Rows from block 3 of a small autoregressive pixel model, named by matrix and row number. Rows with one number belong to one neuron. Each number is 128 + 24 x the weight over its row's rms, rounded and kept within 0 to 255. All counts start at 0. Numbers have three digits each.
Before each neuron's rows are labels from the 100 images, of 14976, where the neuron reaches its largest size: "top examples" is what is common among them. Only what is clearly more common there than usual is listed. The data: photos with spoken descriptions (Open Images, Localized Narratives).
# gate: MLP gate (model.blocks.3.mlp.gate.weight, 672x256), inputs 128-255
# fc1: MLP up (model.blocks.3.mlp.fc1.weight, 672x256), inputs 128-255
# fc2: MLP down (model.blocks.3.mlp.fc2.weight, 256x672, transposed), outputs 128-255

top examples: text has "woman"
gate.486:139119098128120121083085119160104111099143103137163137121136162141169139109114109093139142108141146127112110056100161133150115139130134133137071156153135148129102095177099131126138144145118170124106128129144114105126173164130164133123149146121135142124092135151135125130109099130094150118130126118140130158090074124093103073129150079158090123098111134135131096141116141127174132154150
fc1.486:141117156115133107100087141165128094141111172100165113154157131153172157080135089056131147111171116153090106109113113127117076097155117131136147123086090182148118125121154126120130134130096146161110174113076126171167138159163129102151158130106132134102137123140150113135084115119080143086174128109141140165138105117101074149149183127140127071128118091155118128157147131146129162133159
fc2.486:140118141159133077147122132114155151094113123107114116119138137148132136159160095146140112173131118115123126116143162130166207175128148106134124114138108108156090113123155155123150103158084112125141094128122130122144122097138082183169118110132156114143093125154124162108184153132077113096116122175089110133109149135136111161167122119109141129142122160082149160143189121104118099098116

top examples: text has "sky"; text has "trees"; text has "buildings"; text has "water"
gate.110:104111139096141139112155172133139144162120140127130132124117105129108114119095119144103134145108139135108135151122137127122116130110126127129141140087119119127152153133144096134154094128158107092105123091148167141152138175126162090155142122133106083133118079094111184131161086137161128153127178159161142154146107094131188110083145059125106126136159094139121111115107112124123154110127
fc1.110:080142121138097125161156170136148091143123132116145097111115120129119134153159182116117141122165087137129118128140095168099134132132110108088120097129121132114157164115121111101146100109159144165090107111103090108125165143105117153118101127128114124138115142134144162130109124127153143137147131116095102127112137165094118133165181145100178137186094113125142125112081144144123143153100
fc2.110:109112152141139116139155110104159106104112121161137101103129126129150154126121129102097127091137143078113178115147142105145142114095120129158121112145106155129115136111087131127085101114126130146177131212125153130135134066101132181144102127129182125123106175142151112114111166149105134114121165108119103129109153163123079140151142175156150126106106158117124102167129120129174143153094

top examples: text has "sky"; text has "trees"
gate.127:192112111140124096116097110137150135138160100093099165076092155142103147100157126087105094104151122126128094103150110146123161133141083120158134126100111133140137115138104149124131138139142139113122112106113077137102129132120128129126165112107109174125091139130125132124122139183112114171123143143082127113098096153170173135130077125111129086176160139154132131070137139119122128124117
fc1.127:094099150124120170131123112165155124154107144143139126139105105099125152139124103144169153166081114108133117143170120095126117133113162124113105149139148154153117195122116142158082139126113117178141187152136165135096080111100113099097138096128134141140100168103133115161104110113151127122140140159129123148129147109143096080104125105102142094120109157137156137138088109155145145146121
fc2.127:177107078098121084128124136111145124145102123139130114158103132139120106115102133119144120094122101098129104101135162112140150098130082094118134150128186172100168154159129142090177103099137126151159104161131126143167122126123139128107157099125150147144104101146123165167148166143139126130133113118100158089129126110138160139102146126147149088089117172119109131128070122120089191140113

top examples: text has "sky"; text has "clouds"; text has "water"
gate.105:129165198144107159129107114136105143141108102186103122131113096131109177092148105176150113117140117139143113169103143152144108098123174086132122155103092130185139109156143123111091158136125159114144148109133126153124075104140151095127152087131147137153149100112113120138062108123124152098134139139134105168124115142122135128125126099094145106116116120099131149067139170108084133113129
fc1.105:142136127157112169126087133099160147174112115137136127096140139136147112122112130118113098135125154136143135142100135128132100169140142094087084105116134129133138114160136124121147172176096143105155085102139180164154117091110146102139147147130133124146098146085142107133126143156135103099141097151073150133116118106099129136088162155150157154156166080183169142131170141111135159138120
fc2.105:159158145144189151168114143148103064095136140122113121098144128111117143154079148089117160088135119116125125143137151149080125144150134143105140111107131150160181152133127143095167154105169134167136153159139156141121164124072146096135136084147130126162134121136124120157196141159124136170098133160111078120169123109101168136118149090134106064109108103137107127115145103113131128130135

top examples: text has "food"
gate.0:155157157117136089128125129121155128107139126136182091124149155160150095153151158093148164129131108118087120127139132098141096100109080118098126122112127156119133122115113121130105153120161097175135157118159157146086211105131152144103107131149132111116110125125097163175145109096162145140099122099112112142088140140092129088125136138141125144124111138140126124097144146114106137133144
fc1.0:164098156127126097151131133148121126065150125103118106163132136166133103125111153107089180105126153145107113119129096129153097126110124141157167132160145136139155137103133155085106124097156126100152178140108134116106115110142181110112139133122124134155101155119173138148122123128082151115122116138081129141107116113110125110154130122112113140113131104136146086154127120181110150148128
fc2.0:101113168091103123157093087138161122137138109142167090173147121127117149162126131168091106182086124112121128092103155144100118174137147136077140103117106091131108131151109096121166092132165128143112131144159140101087164123119143148118164110088111153119048137151118141127101149140101137127126126132118102164138148118165105158151109117103132116116119158097133156140161154132139107118117

top examples: text has "sky"
gate.118:116145103160157081150117108123121132125098085177135116110141130149134117153112123108178130109141112127125097122113121113153131128115111120134151131096151084095110139140121130150143137139134124107143115117132109137142166132107120114136155142109130138099121118090114113101086197156129104120070121170127083141129121119122153140096169073147162115123134117102139119122155118068144128120141
fc1.118:101136155118079083138146148132103137108153134121170133129112121129132136152146123141094140102153141137131133121116126145137112109115161134131147138111152124110119123128122109144137123106152132145078131162137111106102113125126127148121111143141122116107099099163150077099158197078136156118126129085147091103138083127118125151140164133101146135073124105093123156139128111095143128093112
fc2.118:158142141119123167166119132131133116166095108136113153144121108094111121127100116127120145132146105127145148108134165112152145129124175117143121128131141119172131091111138109098105142113118091137109170121125126105177111146109123129111136142133116073138116152158116142130152095132126115182147110145111164134141157124179103136149125136136094133157126123124151102082126143116136143173150

top examples: text has "woman"
gate.143:116145117108123137084161101107092111092170111140111122158133111127138170114167112128134129139140136095150100154116119148160120118155142132123122150143124134114129129136166177129100136153124123091143116126147129118091137145121113135185141128149150113155130128105113151151176169166110157110164098117108120162151115089099138138102116095160116139153139125126138105111137104139115166131117
fc1.143:117126125152139154137162160142077110122165088114118104146133126133124176123159186110134134102139139142147098116083103107115122120103152128139094098143162120120159131109143180089068147114112141114102139172163109152146151124186135108136167170109122115144168111168142129152121124146102123077143117160129124115113145111097139117116121073147136146144162137113110126112082128150147110114094
fc2.143:164144102153135180126089124145137132164106116111101108103146116117130149121115119140114125153121132132108128115115157058119112113139142092132112151169153154112147090112136138156145120182117148134116141127151112116143140140126115132122111112120155127117155117098164104072112126155122133102109168122134092144133123096082141104121141083124113105101118175141139123089145126094123113165108