Weights of a small autoregressive pixel model.
Model: 4.87M parameters, 16-pixel images, layers 6, norm layernorm, activation swiglu.
Rows from block 2 of a small autoregressive pixel model, named by matrix and row number. Rows with one number belong to one neuron. Each number is 500 + 50 x the weight over its row's rms, rounded and kept within 0 to 999. All counts start at 0. Numbers have three digits each.
After each neuron's rows are labels from the 100 images, of 14976, where the neuron reaches its largest size: "top examples" is what is common among them. Only what is clearly more common there than usual is listed. The data: photos with spoken descriptions (Open Images, Localized Narratives).
# gate: MLP gate (model.blocks.2.mlp.gate.weight, 672x256), inputs 64-127
# fc1: MLP up (model.blocks.2.mlp.fc1.weight, 672x256), inputs 64-127
# fc2: MLP down (model.blocks.2.mlp.fc2.weight, 256x672, transposed), outputs 64-127

gate.291:479504441401572457338426473552483446543497495478504429500391604534496559495444544475545493574473463496545513484505576500521513427515564458491497443464527486512447481392471479558550528587534441
fc1.291:537561534561465503558510480434518495536481458552511517532607506406466541512525438518394561465470544560494451491501470551410490503578445566443512523523579435497537473545502498445458515528448443
fc2.291:525555542517485483520540581522528478482517474578489519507524575429534496445552479476350564482507471472495540523489490482473508459518434550468488542553521477564544457566475457382488629497361398
top examples: text has "holding"; text has "man"; text has "woman"

gate.325:563526453574629415516443467412542519535438516513602477528473512526536509536487543476551455463446536532443468491492494410577523500549470564483477475475471470555442442517487469477485427525455488
fc1.325:368507463490465456510509397521545461470515460521538610548459472490516495521470467476572473502425475497491491547539503571423495515524482468473522531477523441475556525444483540387608480443522563
fc2.325:443521427558403554519488434472426454505405444451503427489502493479532473440565387530496537551541512493446569499431481482476513409443484496505507608492600457533422489437498498576506508524524586
top examples: text has "table"; text has "food"; text has "plate"

gate.224:448528415430563477548437551531491551512472538487537468555436492559491497577549436520610527476560526574513469521482482500490508568358458566504530386477491504538487537465547430468549404545501425
fc1.224:414472471539480433498535447530382477496516490540568480503500512520528496487519590484440572542519517499529507487477507436473619470455517509541618505412511517454593488538498512574428497415489536
fc2.224:596494463531526553459384509544535558417476494496694519545490570500531554535508474520495606574434471476453529651492456569520505552460439547538487473487442568435456466515515538550504599503465518
top examples: text has "wearing"; text has "woman"

gate.488:622469464533526460471508460503560655519548507547493538427517495638545543423463493469484533475516492506499534498383455521456432498539525452487459548524497525530500455549438503447412498474458497
fc1.488:447529471589546489535575551527583509444522479583547535508437576465540455522574465424463382520461497510547509461557495469489488450462541533550566411506469521439450513552487587560483475534479473
fc2.488:463467494527584469518533532495610573497476414607563467469486539518539450489502492424399480432486518523562534539475538446475493514514495571620536467440439458491506504540436501528486535487465451
top examples: text has "water"

gate.606:463468460510484446434578446499511591423489538406469522600531511451514421449492461459576481405545501429462529561528568505543587531462440502495530450545475457511473531480437483476484469477489433
fc1.606:480399517463484487525543413480524518464554514521462550358531453391416450523455462542420422565434586531556545519521586545479540518508497583464457504530546530511400495488453555569484549545523541
fc2.606:504484539481401543514458506472560366479476469530474579462577572494480460489451593495437504620486553471480493455449508487552529425499454488495549532527513511471552477461384542476548447526499553
top examples: text has "black"

gate.2:582470414606500556504442513453467540573438442444590557407499518438586477514405546465634519384382407500480405520455507500389512442561502424536479492473586556473528566449540518463487493520540462
fc1.2:531460485513432612521496517475456506528468594429444448582445490481483475471459558492484425541490553471521555517469456542441564484552422383432518479483549475427439497568435496506543551512496535
fc2.2:504528416450401511474480520534542481415492593427488423536474450575444517505525507400474446582525566511497454517552459570448578544486461395432450438571485484516461520539528498471550468424404492
top examples: text has "table"

gate.585:535484546477546482436605568532549452524462543445481585501498559491552419505469474501446574562491566549494572510568468560571421520510505461425492500553560494358480464464514542507480558470541451
fc1.585:523505461527432543432525463468607528580526393495463472448534492511544584513479457480471465515381432496533450597434494447474479431525392538470559454492557556559490524474508410507602485637434531
fc2.585:484462511540505483439436458434533595472547499500564453447489555394529596491459462517466416518425529483479497517565544475622503462516435494490488482504456499475516521409463470483534483496474616
top examples: text has "sky"; text has "trees"; text has "buildings"

gate.202:543567457563480505520411404557588550549507536475558491489503489441453374547491514480492533488472459606542461531523604521469533529493551523615494461523407527535436469462590428450498479541502495
fc1.202:545577499486451487431472523448520503477479437589474512568563438430468409573493476511407496498434526508454482517454530519463524512503477522582506490469488492513516562527630480478506498551537449
fc2.202:594425469460476474522531492499490336477433577464464456470487495476548450480542526641463504550559538448504584408445469521544478474525530476465504558554588475486532504454517484460509501505532507
top examples: text has "table"

gate.509:528420470475430532485563503427443540433511488519644494559498536453522506462543518410505494517512491484560554514437501450438333494456448514474438419549517476557581468528536485513504571502409559
fc1.509:505474629578473471565449535489448427529474515453510549491493568489557493466416448540475574573539512500444496450471502600514529508462498453456569470472536491507524502482574486503493619497549379
fc2.509:444507499559480586543504512516492581459502506528560591489475509496552603532460572555555488473461576599542462463457370605522495478460556505440594441453479470509536535436430541444536542492532539
top examples: text has "trees"

gate.380:570535504432433561455489560550470507489516419557520579495573570527492497487482524464547461422501483453560462418486479467538603537502547591499524543532492543473417444469417477508451527547539582
fc1.380:452502475505516450478538472443461462476473496441449403484434431459571486469589499590533516529632479488491568568485511422488480585526464503481517568491467445430496607530425495530524447553484450
fc2.380:477500509560468534548526560442557479497515513463542453528412510395539473453511613552447435437567493405491500547526532460521531473423514531495508538436358473507583515473566426489498503542498402
top examples: text has "wearing"; text has "man"; text has "smiling"

gate.395:511524422488463459534478588476586545498476534482522482574499548449515590555490518466433525409429514520458493443541480507530559563480454403464575515506486494545443439460538565509508482547468469
fc1.395:509528409555450580480562549520508562502563470569459511459568528443490528522413532565504537559629540514538467493444489501497579531510519539522545481551551538504495495512443413516521527526562406
fc2.395:473480516421465576554446588480548514445508576508509528471518594490508438510461605584490527491517514432536470317476464543529566478558414524520470464554578528530565452501534421558440480541528454
top examples: text has "wall"; text has "wearing"

gate.615:432421512462560437515588463495495531507489520461503526566454518526470481434479437526430515539505501526481568547469496491534491591486518474505496506561409503466522543370445514559556453342486476
fc1.615:508481495561475558437457507570531455417515595479424465494563460557453409502402430497540486524566533500483534549584504516499517440550513585468474484452527393508494525484441517417427381487560589
fc2.615:527552496519529433517410478379471586518523496580485427594488576455487439526561575532458513380479526443521437559489525526506486430511518509492495444485513496449483493533512541513415456553499507
top examples: text has "holding"; text has "woman"

gate.587:486529478600539474596453536566568560468558529471482484545444500508464569462501504544543554524446391453490562428472614498496521503525541444527407448534480485448522544518527501539490456448465404
fc1.587:519445500553576518484495454564454464461525422505465522533496492453522468587511485591533542422424486488491549553474468454492377419493351502517625490485567489508479565426563572498481499504455457
fc2.587:483520488478579494498573538482531466407475546512548490408562511480497472510376514480562540435487486512538487516506480520477325451520458436500499500435572412508454568455512516520385435496434557
top examples: text has "trees"; text has "sky"; text has "plants"; text has "road"

gate.435:445519444583566582545528492583529482484478551492460462477527563492506479556515483499415522516505470455548497480512552528420479429513491469489555565499475475549472422459553552419504530503467525
fc1.435:460537526536542475537416459594529571548540466450430535402462452462461465484471550436508539457476466502536521553481471591465463506413365367487441536504508457489481495459568574542502549546415458
fc2.435:492587557561638525508499557447466455441467372477486571486520499472467498542481545419438492535505456476531465444518461524480409538575453471452436549496523479560466442520519504486480537480448457
top examples: text has "food"

gate.334:496608537606515474561399572540468555553484459415571495513531534473525441450555598463511539547566468516578475563531446537451439549521449442518486486517565494553482471520632458517548391429502508
fc1.334:503426534471480509463548522520484398518517447478387437461473506512575579500493396464424461473449450514425600482448548494599578484504542635485485476511485444527467451522486525561643511496549427
fc2.334:432554566535537481516439575545450568483567490484524461632444522526504462469463549443538448556570438400669463542560480442475547518517478507518496463465607512547507548502599499526472504501588503
top examples: text has "trees"; text has "sky"; text has "grass"

gate.192:520497409504580533491522443581442503557481437499497530523533547501556399489547403577526534477589431476469445424459476561542518548448516553500508391504609509520487461464539540581536408433548483
fc1.192:373371512496475451425503468493472506481547650506435540517528513533555508507568421563364490494498452559549411457473496474503542584490533503583405611499544475568507474491504589546528493551460502
fc2.192:466457437543444558564508518510534485565563480416506473495421507558481483579548568482513454516507467566432505453559520466468516541557602463508543445524488568542480477470535496519494492543483459
top examples: text has "wall"

gate.215:490479539509531522459548520575488461535556526461486532529400480516506532421430467487509461460441390501518487551462513471529435577535465503383506499562565569362514480537492475636585567409609578
fc1.215:567530414413470516492425385476491512548541493490480587570505537427492503513530515473486503639492532492528581520436460561513521411491492543507439589471447454523523527405550587505446476523460459
fc2.215:509471449462483462520447386469550495517521418495443593505493496477497582397487465476524494556582564501470474571462514479473503597479463491519462558377459493526451540650472547491553323491578487
top examples: text has "woman"

gate.556:563433489542491490427553454533518475505438471568469467499472483495536483456522520580523526491442518477494493500521454464575540498498513544476473528485499549485515531423557513543463513470472553
fc1.556:529471505488489418434559457417573536549451457450528442554556466446445446524548440544470482460519524478534532484549458457586591494549585540541470376585551491572510554494585542564479497422503568
fc2.556:465430452540472507530497567600468477486503473511479541490518521511560488479456486463548472467479522479445459444347509571488522494541452399508525599472566413484497437507532511487435471589508523
top examples: text has "color"; text has "white"

gate.93:447490467402562472577523497479387549523602529556422513570506532536487456440500475505530443467504438487472429553507520522545524500542569543445525467531461507604549472444474398475506473424532519
fc1.93:535464359573476410498520531451484475429421465568546519473527582487505411506578479436487576477528501490568485507382515475472482508468541532394591410457458457583569482525375482494531478535577433
fc2.93:548557475461426505452616463533462536483470555556418532572484507586481448453483515411481585470497559498537454487512539462436520505452529507432553430444473462524546467455507417566534494466505508
top examples: text has "sky"

gate.671:508422389484432486447496489471510485463543621459541606473435498469457530487461513585438486479444540525471577448444547476502470531440404481476509554509446476521553502527525456526420498522441532
fc1.671:503437436476528398433497442565496477434510543463495513502477478456507563538469518531412480433498559482561597448442500448519465532522517468554426416500455511537565578521471475539519469382587518
fc2.671:564387504437510506416505487574524538439564569494524533459475488500612514515570522495539504450528509438545550479463544450536528471472490554602501496550562503494608584447510464487458431558495439
top examples: text has "holding"; text has "man"

gate.344:486444605542502474390579545588563586509416546437521460478491564483553553464535515467388492521481515567552589520465592562450538461415482443463528578497502511461463500536569485533465540494462472
fc1.344:508449469554435417361530494521491549466395507441501499560446463493504515536525486479508477455441405510540480517472545508523547486464502492406457479493427511523538543529525569611505530524484466
fc2.344:386427427563435449440535432485458503474433533379495525541451435469503560581464522545476498462479427443455444567552419521515565432503493465525441492547467493460479503433495567568499414519489565
top examples: text has "trees"; text has "people"; text has "group"

gate.456:519554445545444581464505596471442580528484549449436498614548544556399478542606484496381510503455410465475523470494501477492584468497534534522521482446473494486475521492518444549430429452502529
fc1.456:579467574495548443531511454511482456547523422559466495521467451420553476561421449526576510399444519517525472519603518509557577533536490497443513475471570538456596492457556495501539470518564497
fc2.456:500541491536496546509536564450448437542532586491502469551463454411555553602428491595572518424431434556482373590463433474508583503583445536450495502461523505520569455485548536573483464522572581
top examples: text has "trees"; text has "sky"

gate.136:513501534416466480524531514485554565536453524465487469502491443438487492553581538527503403459390490558463511497441472514592500417556501413580520574500560562423569590425384550549544350506475486
fc1.136:512416553571407489489553579508506523396536518595433511486501574566515495452505486479478427556459507485519478583439545523441431510504548540532629554571446482581436417542443530513487536532443470
fc2.136:560565616522418532515452550510509508456429489454428403464494551541389513453458570487396519499461559501550567557498593452581482485478514501557565533521438496580435447449473543453454546472496518
top examples: text has "holding"; text has "wearing"

gate.244:443358494535502495496570452529508402473470490469483472514456464474434328532416607528371452468482439439572552533453476536397479445552478552525400524443556591533479538490435485520405415457555481
fc1.244:589369462417552568505535512542524479504558540508460499450531518522543443520451556441358432496500443493593560485379537524464434450575531486464533546471503528470428530502500555497461507432552528
fc2.244:530494562511477470507563535399471536532437509436468481445528480406468513539519488384412502510540410487554488552483486602488543537530430474545428416549435584491487466459518467540394413440533573
top examples: text has "wall"; text has "wearing"; text has "man"; text has "two"

gate.179:487439479464530532529539559567458492516481446562446484652569491490499493486490449543448524519532463454434486541472573505469440496471563582497539503446485494570456452488562530582538674497508432
fc1.179:531456556540504495564551497522438572445503467535524502560661584500441517519523524523592499516543549487507442494571503415462541492520428591536504408537467509426403438547500422521514582495558426
fc2.179:487441412559541504427469516604484486498516482484500548538515553511508584584524487469497572446486459417544470497502431442494594526580571497375564534484420492419519491484555447466424531478540396
top examples: text has "wall"

gate.640:481538414506427503502367493446549565463375579460504457501496525554427553572567559424500557534478469578464433471507407552492495530507453443513511508450536398533409567448551456548446426520493449
fc1.640:530562475589436529519418574456512532500492464529462453466490465605438536514485440489434513507453539559486497438510444470518538531545497558582500533603487418561503541495490479563450462565511414
fc2.640:520481484495482541605461508492494550542460473400428536523557547473382547532523572475493605439418462540417496542574516502456558506522491539527413471515488501533436514517511458568434455571468472
top examples: text has "trees"; text has "sky"

gate.84:469380622549483549518523517505530519520499537503420533442583418446470421427448533502583492441595424489402454515526583598450492458492485503513514549410572513519416494519449602566499525502531540
fc1.84:446529457523503496454472446515535487438525484533437480487402516550474497515400515461491532352480506574474571535513521516484440519414600509486515466534407487631545457500552581524513526516535485
fc2.84:518466557477437501499474462510468501565491556480561540524506576532474469482437486577565509551562483444523538561545501521556589489576511515414515517486464572495510492571413498550568575513484423
top examples: text has "sky"; text has "trees"; text has "road"; text has "buildings"

gate.65:514469548496519534530551544478437495488497555518487519520554527443513462474459470460446509426531441440460482463461457493436550563452533440481497481636535551526566576424526424530542566483462539
fc1.65:467515459479449478444503509494424517431524442505420511542542524443436437513421562423524455502416415543490498436554470555463566522518393538490573536515484564499485457426543486559451587576534495
fc2.65:470440467485494471436466549498473496482446524509542458435515519478391466482471500403538466510418495484445494458519477503425562548496443487486476537509513549458488432485576500500505591584527437
top examples: text has "wall"; text has "man"; text has "wearing"

gate.410:538419460477518425451524531477461523548467460471476524522443504504592501460545498494481501484512413491509525461563455511574431464499529465434447456482427515418557590451577511602562507444445479
fc1.410:480489399456487493493551477512537558541454497432455473491451546379526529491594496565508459556539472526439576417484460516545430435470474437452480456454482464394552546459579515508558475430474502
fc2.410:506447365465494458486468509493522543553410547400430468526538451457549495528511460517511430473523432582478514470460497528508451505536558436533500464426524537451535599491555522505521474357532537
top examples: text has "wall"; text has "holding"; text has "woman"

gate.329:434492602516598587473474578512462519529535508428446502519518582517546446506601471552499460488462507479464498535465486571440422460412466529516476529507444450422403471493383508486483455441460557
fc1.329:403497517598533523539543464489488549581545560446448511545507569523506489475487583515583490539449549503461547542458466510444459529407434462539499632436466541437469429444462466463537555502433593
fc2.329:458493553560594460473466477482563520451554608489432523570458557514455482483472603448459480528499485428456457495463598483462531505429550515441549522580518499479449539580423455449440606478515563
top examples: text has "food"

gate.503:444488571489482573459445505497507494532570467540564417510542520508533441507449461530462475508491555457489500591474512465511515440481527506450506492513398518500465517597446509509488537562495591
fc1.503:487479486522498518508449455624500569547488549484529519549518589590514469494450505570494468472439599535481480535542534463490483484463557475569524525496437493571501494447452549523456488400443437
fc2.503:397464531546508475510475421486511451520499516530482461519515513478528492512483306466525482511500483542467429554390493587540502608471533528523551537377442472522548487535462507515416488472445435
top examples: text has "grass"

gate.360:485462453524547470548562530429447470508486528502544475610436472518483496547538518531509559477506497560482502585429469556448557497488577486490521575489510525474588484399503456530370469563492577
fc1.360:494393518452577574471510466571530461419490500518457554407529518482447524411527518411520546553550483506524541521497558499533597442496496472461441489518502505581500535432458561444536524480555460
fc2.360:427418504537476486520434494512449500455521511510507471463561488501507531498494505478456532514553415487550451528493544500506480380588537405426539582550408430567535534542508487528481515536511520
top examples: text has "sky"

gate.216:450466477592460470610492504575520486457500482540586447460584426539500611486456507485507509492478552508624554481518489533536504485515616502513505439547432534487549463531517446527426549541512452
fc1.216:480566483477518528450503516470476537495606469429467514437524568402536408496574445468469527533597367544453505497583512424551483444557440524560470532492511496446458504504565557459428512524461437
fc2.216:467492467576476500570539552455438534450431481507422550466530493411542459479515471493429541573561446514475550582493547431436433547544439498486479443502478466461437578517624507403494533463530473
top examples: text has "sky"

gate.319:573428472538466522453595384486454396493547565456540499497522571425565608542563497453417426528464423503515464569467478472529461549502489507453619479525487493475476441446471539510478440534467574
fc1.319:431502537527505510568474480538466555471523404454532522523394423482516561580433527517538607478424611390541481412468424470510523535477427510493449492552486509606494565431502532466539587506449460
fc2.319:416467439565497511452536581461533519479491469436365536438496528496515421501561465564371481567418414520545543493509414445518498514472541459409446452547582472598518417562528460483433494458464540
top examples: text has "woman"

gate.163:517496485553613560521512509507547552545551544546463586528516450583590553504389524459419523468504497446501485554425430511401393532487479450462462508473404513542521550563550476539485505512557439
fc1.163:436457513516439466571484597469480485416540577595437513474598523482483404516544483414471516466499459465537432475424513576573528520500437502489552527479563595473530449478547407493540524508443500
fc2.163:440482494472371524572473481531521506511547533403497471495481484475453450406528446484491418525469403580568474517548561393520486488504435527576488435452563536504503558499569608533481505508388609
top examples: text has "sky"

gate.300:507398454495576572597522506496503529530558529524515468534524473489464486491521543472461455462513508531538534491405464513396566465549474543421501513422546508429485437519509484469488471479457502
fc1.300:529432482507504558494487381575541568529581578540453575505531514558511468561538451509523512544520579513519518420486505537400445511529582484457491532449571490485512457515509448440484493548467418
fc2.300:448575487516386563476486412507491521499467512485493511493510533510436487522529456514544483527477607563467450490540484449542500537531492504539529472575508456611439470566477543454484519510510392
top examples: text has "wearing"; text has "man"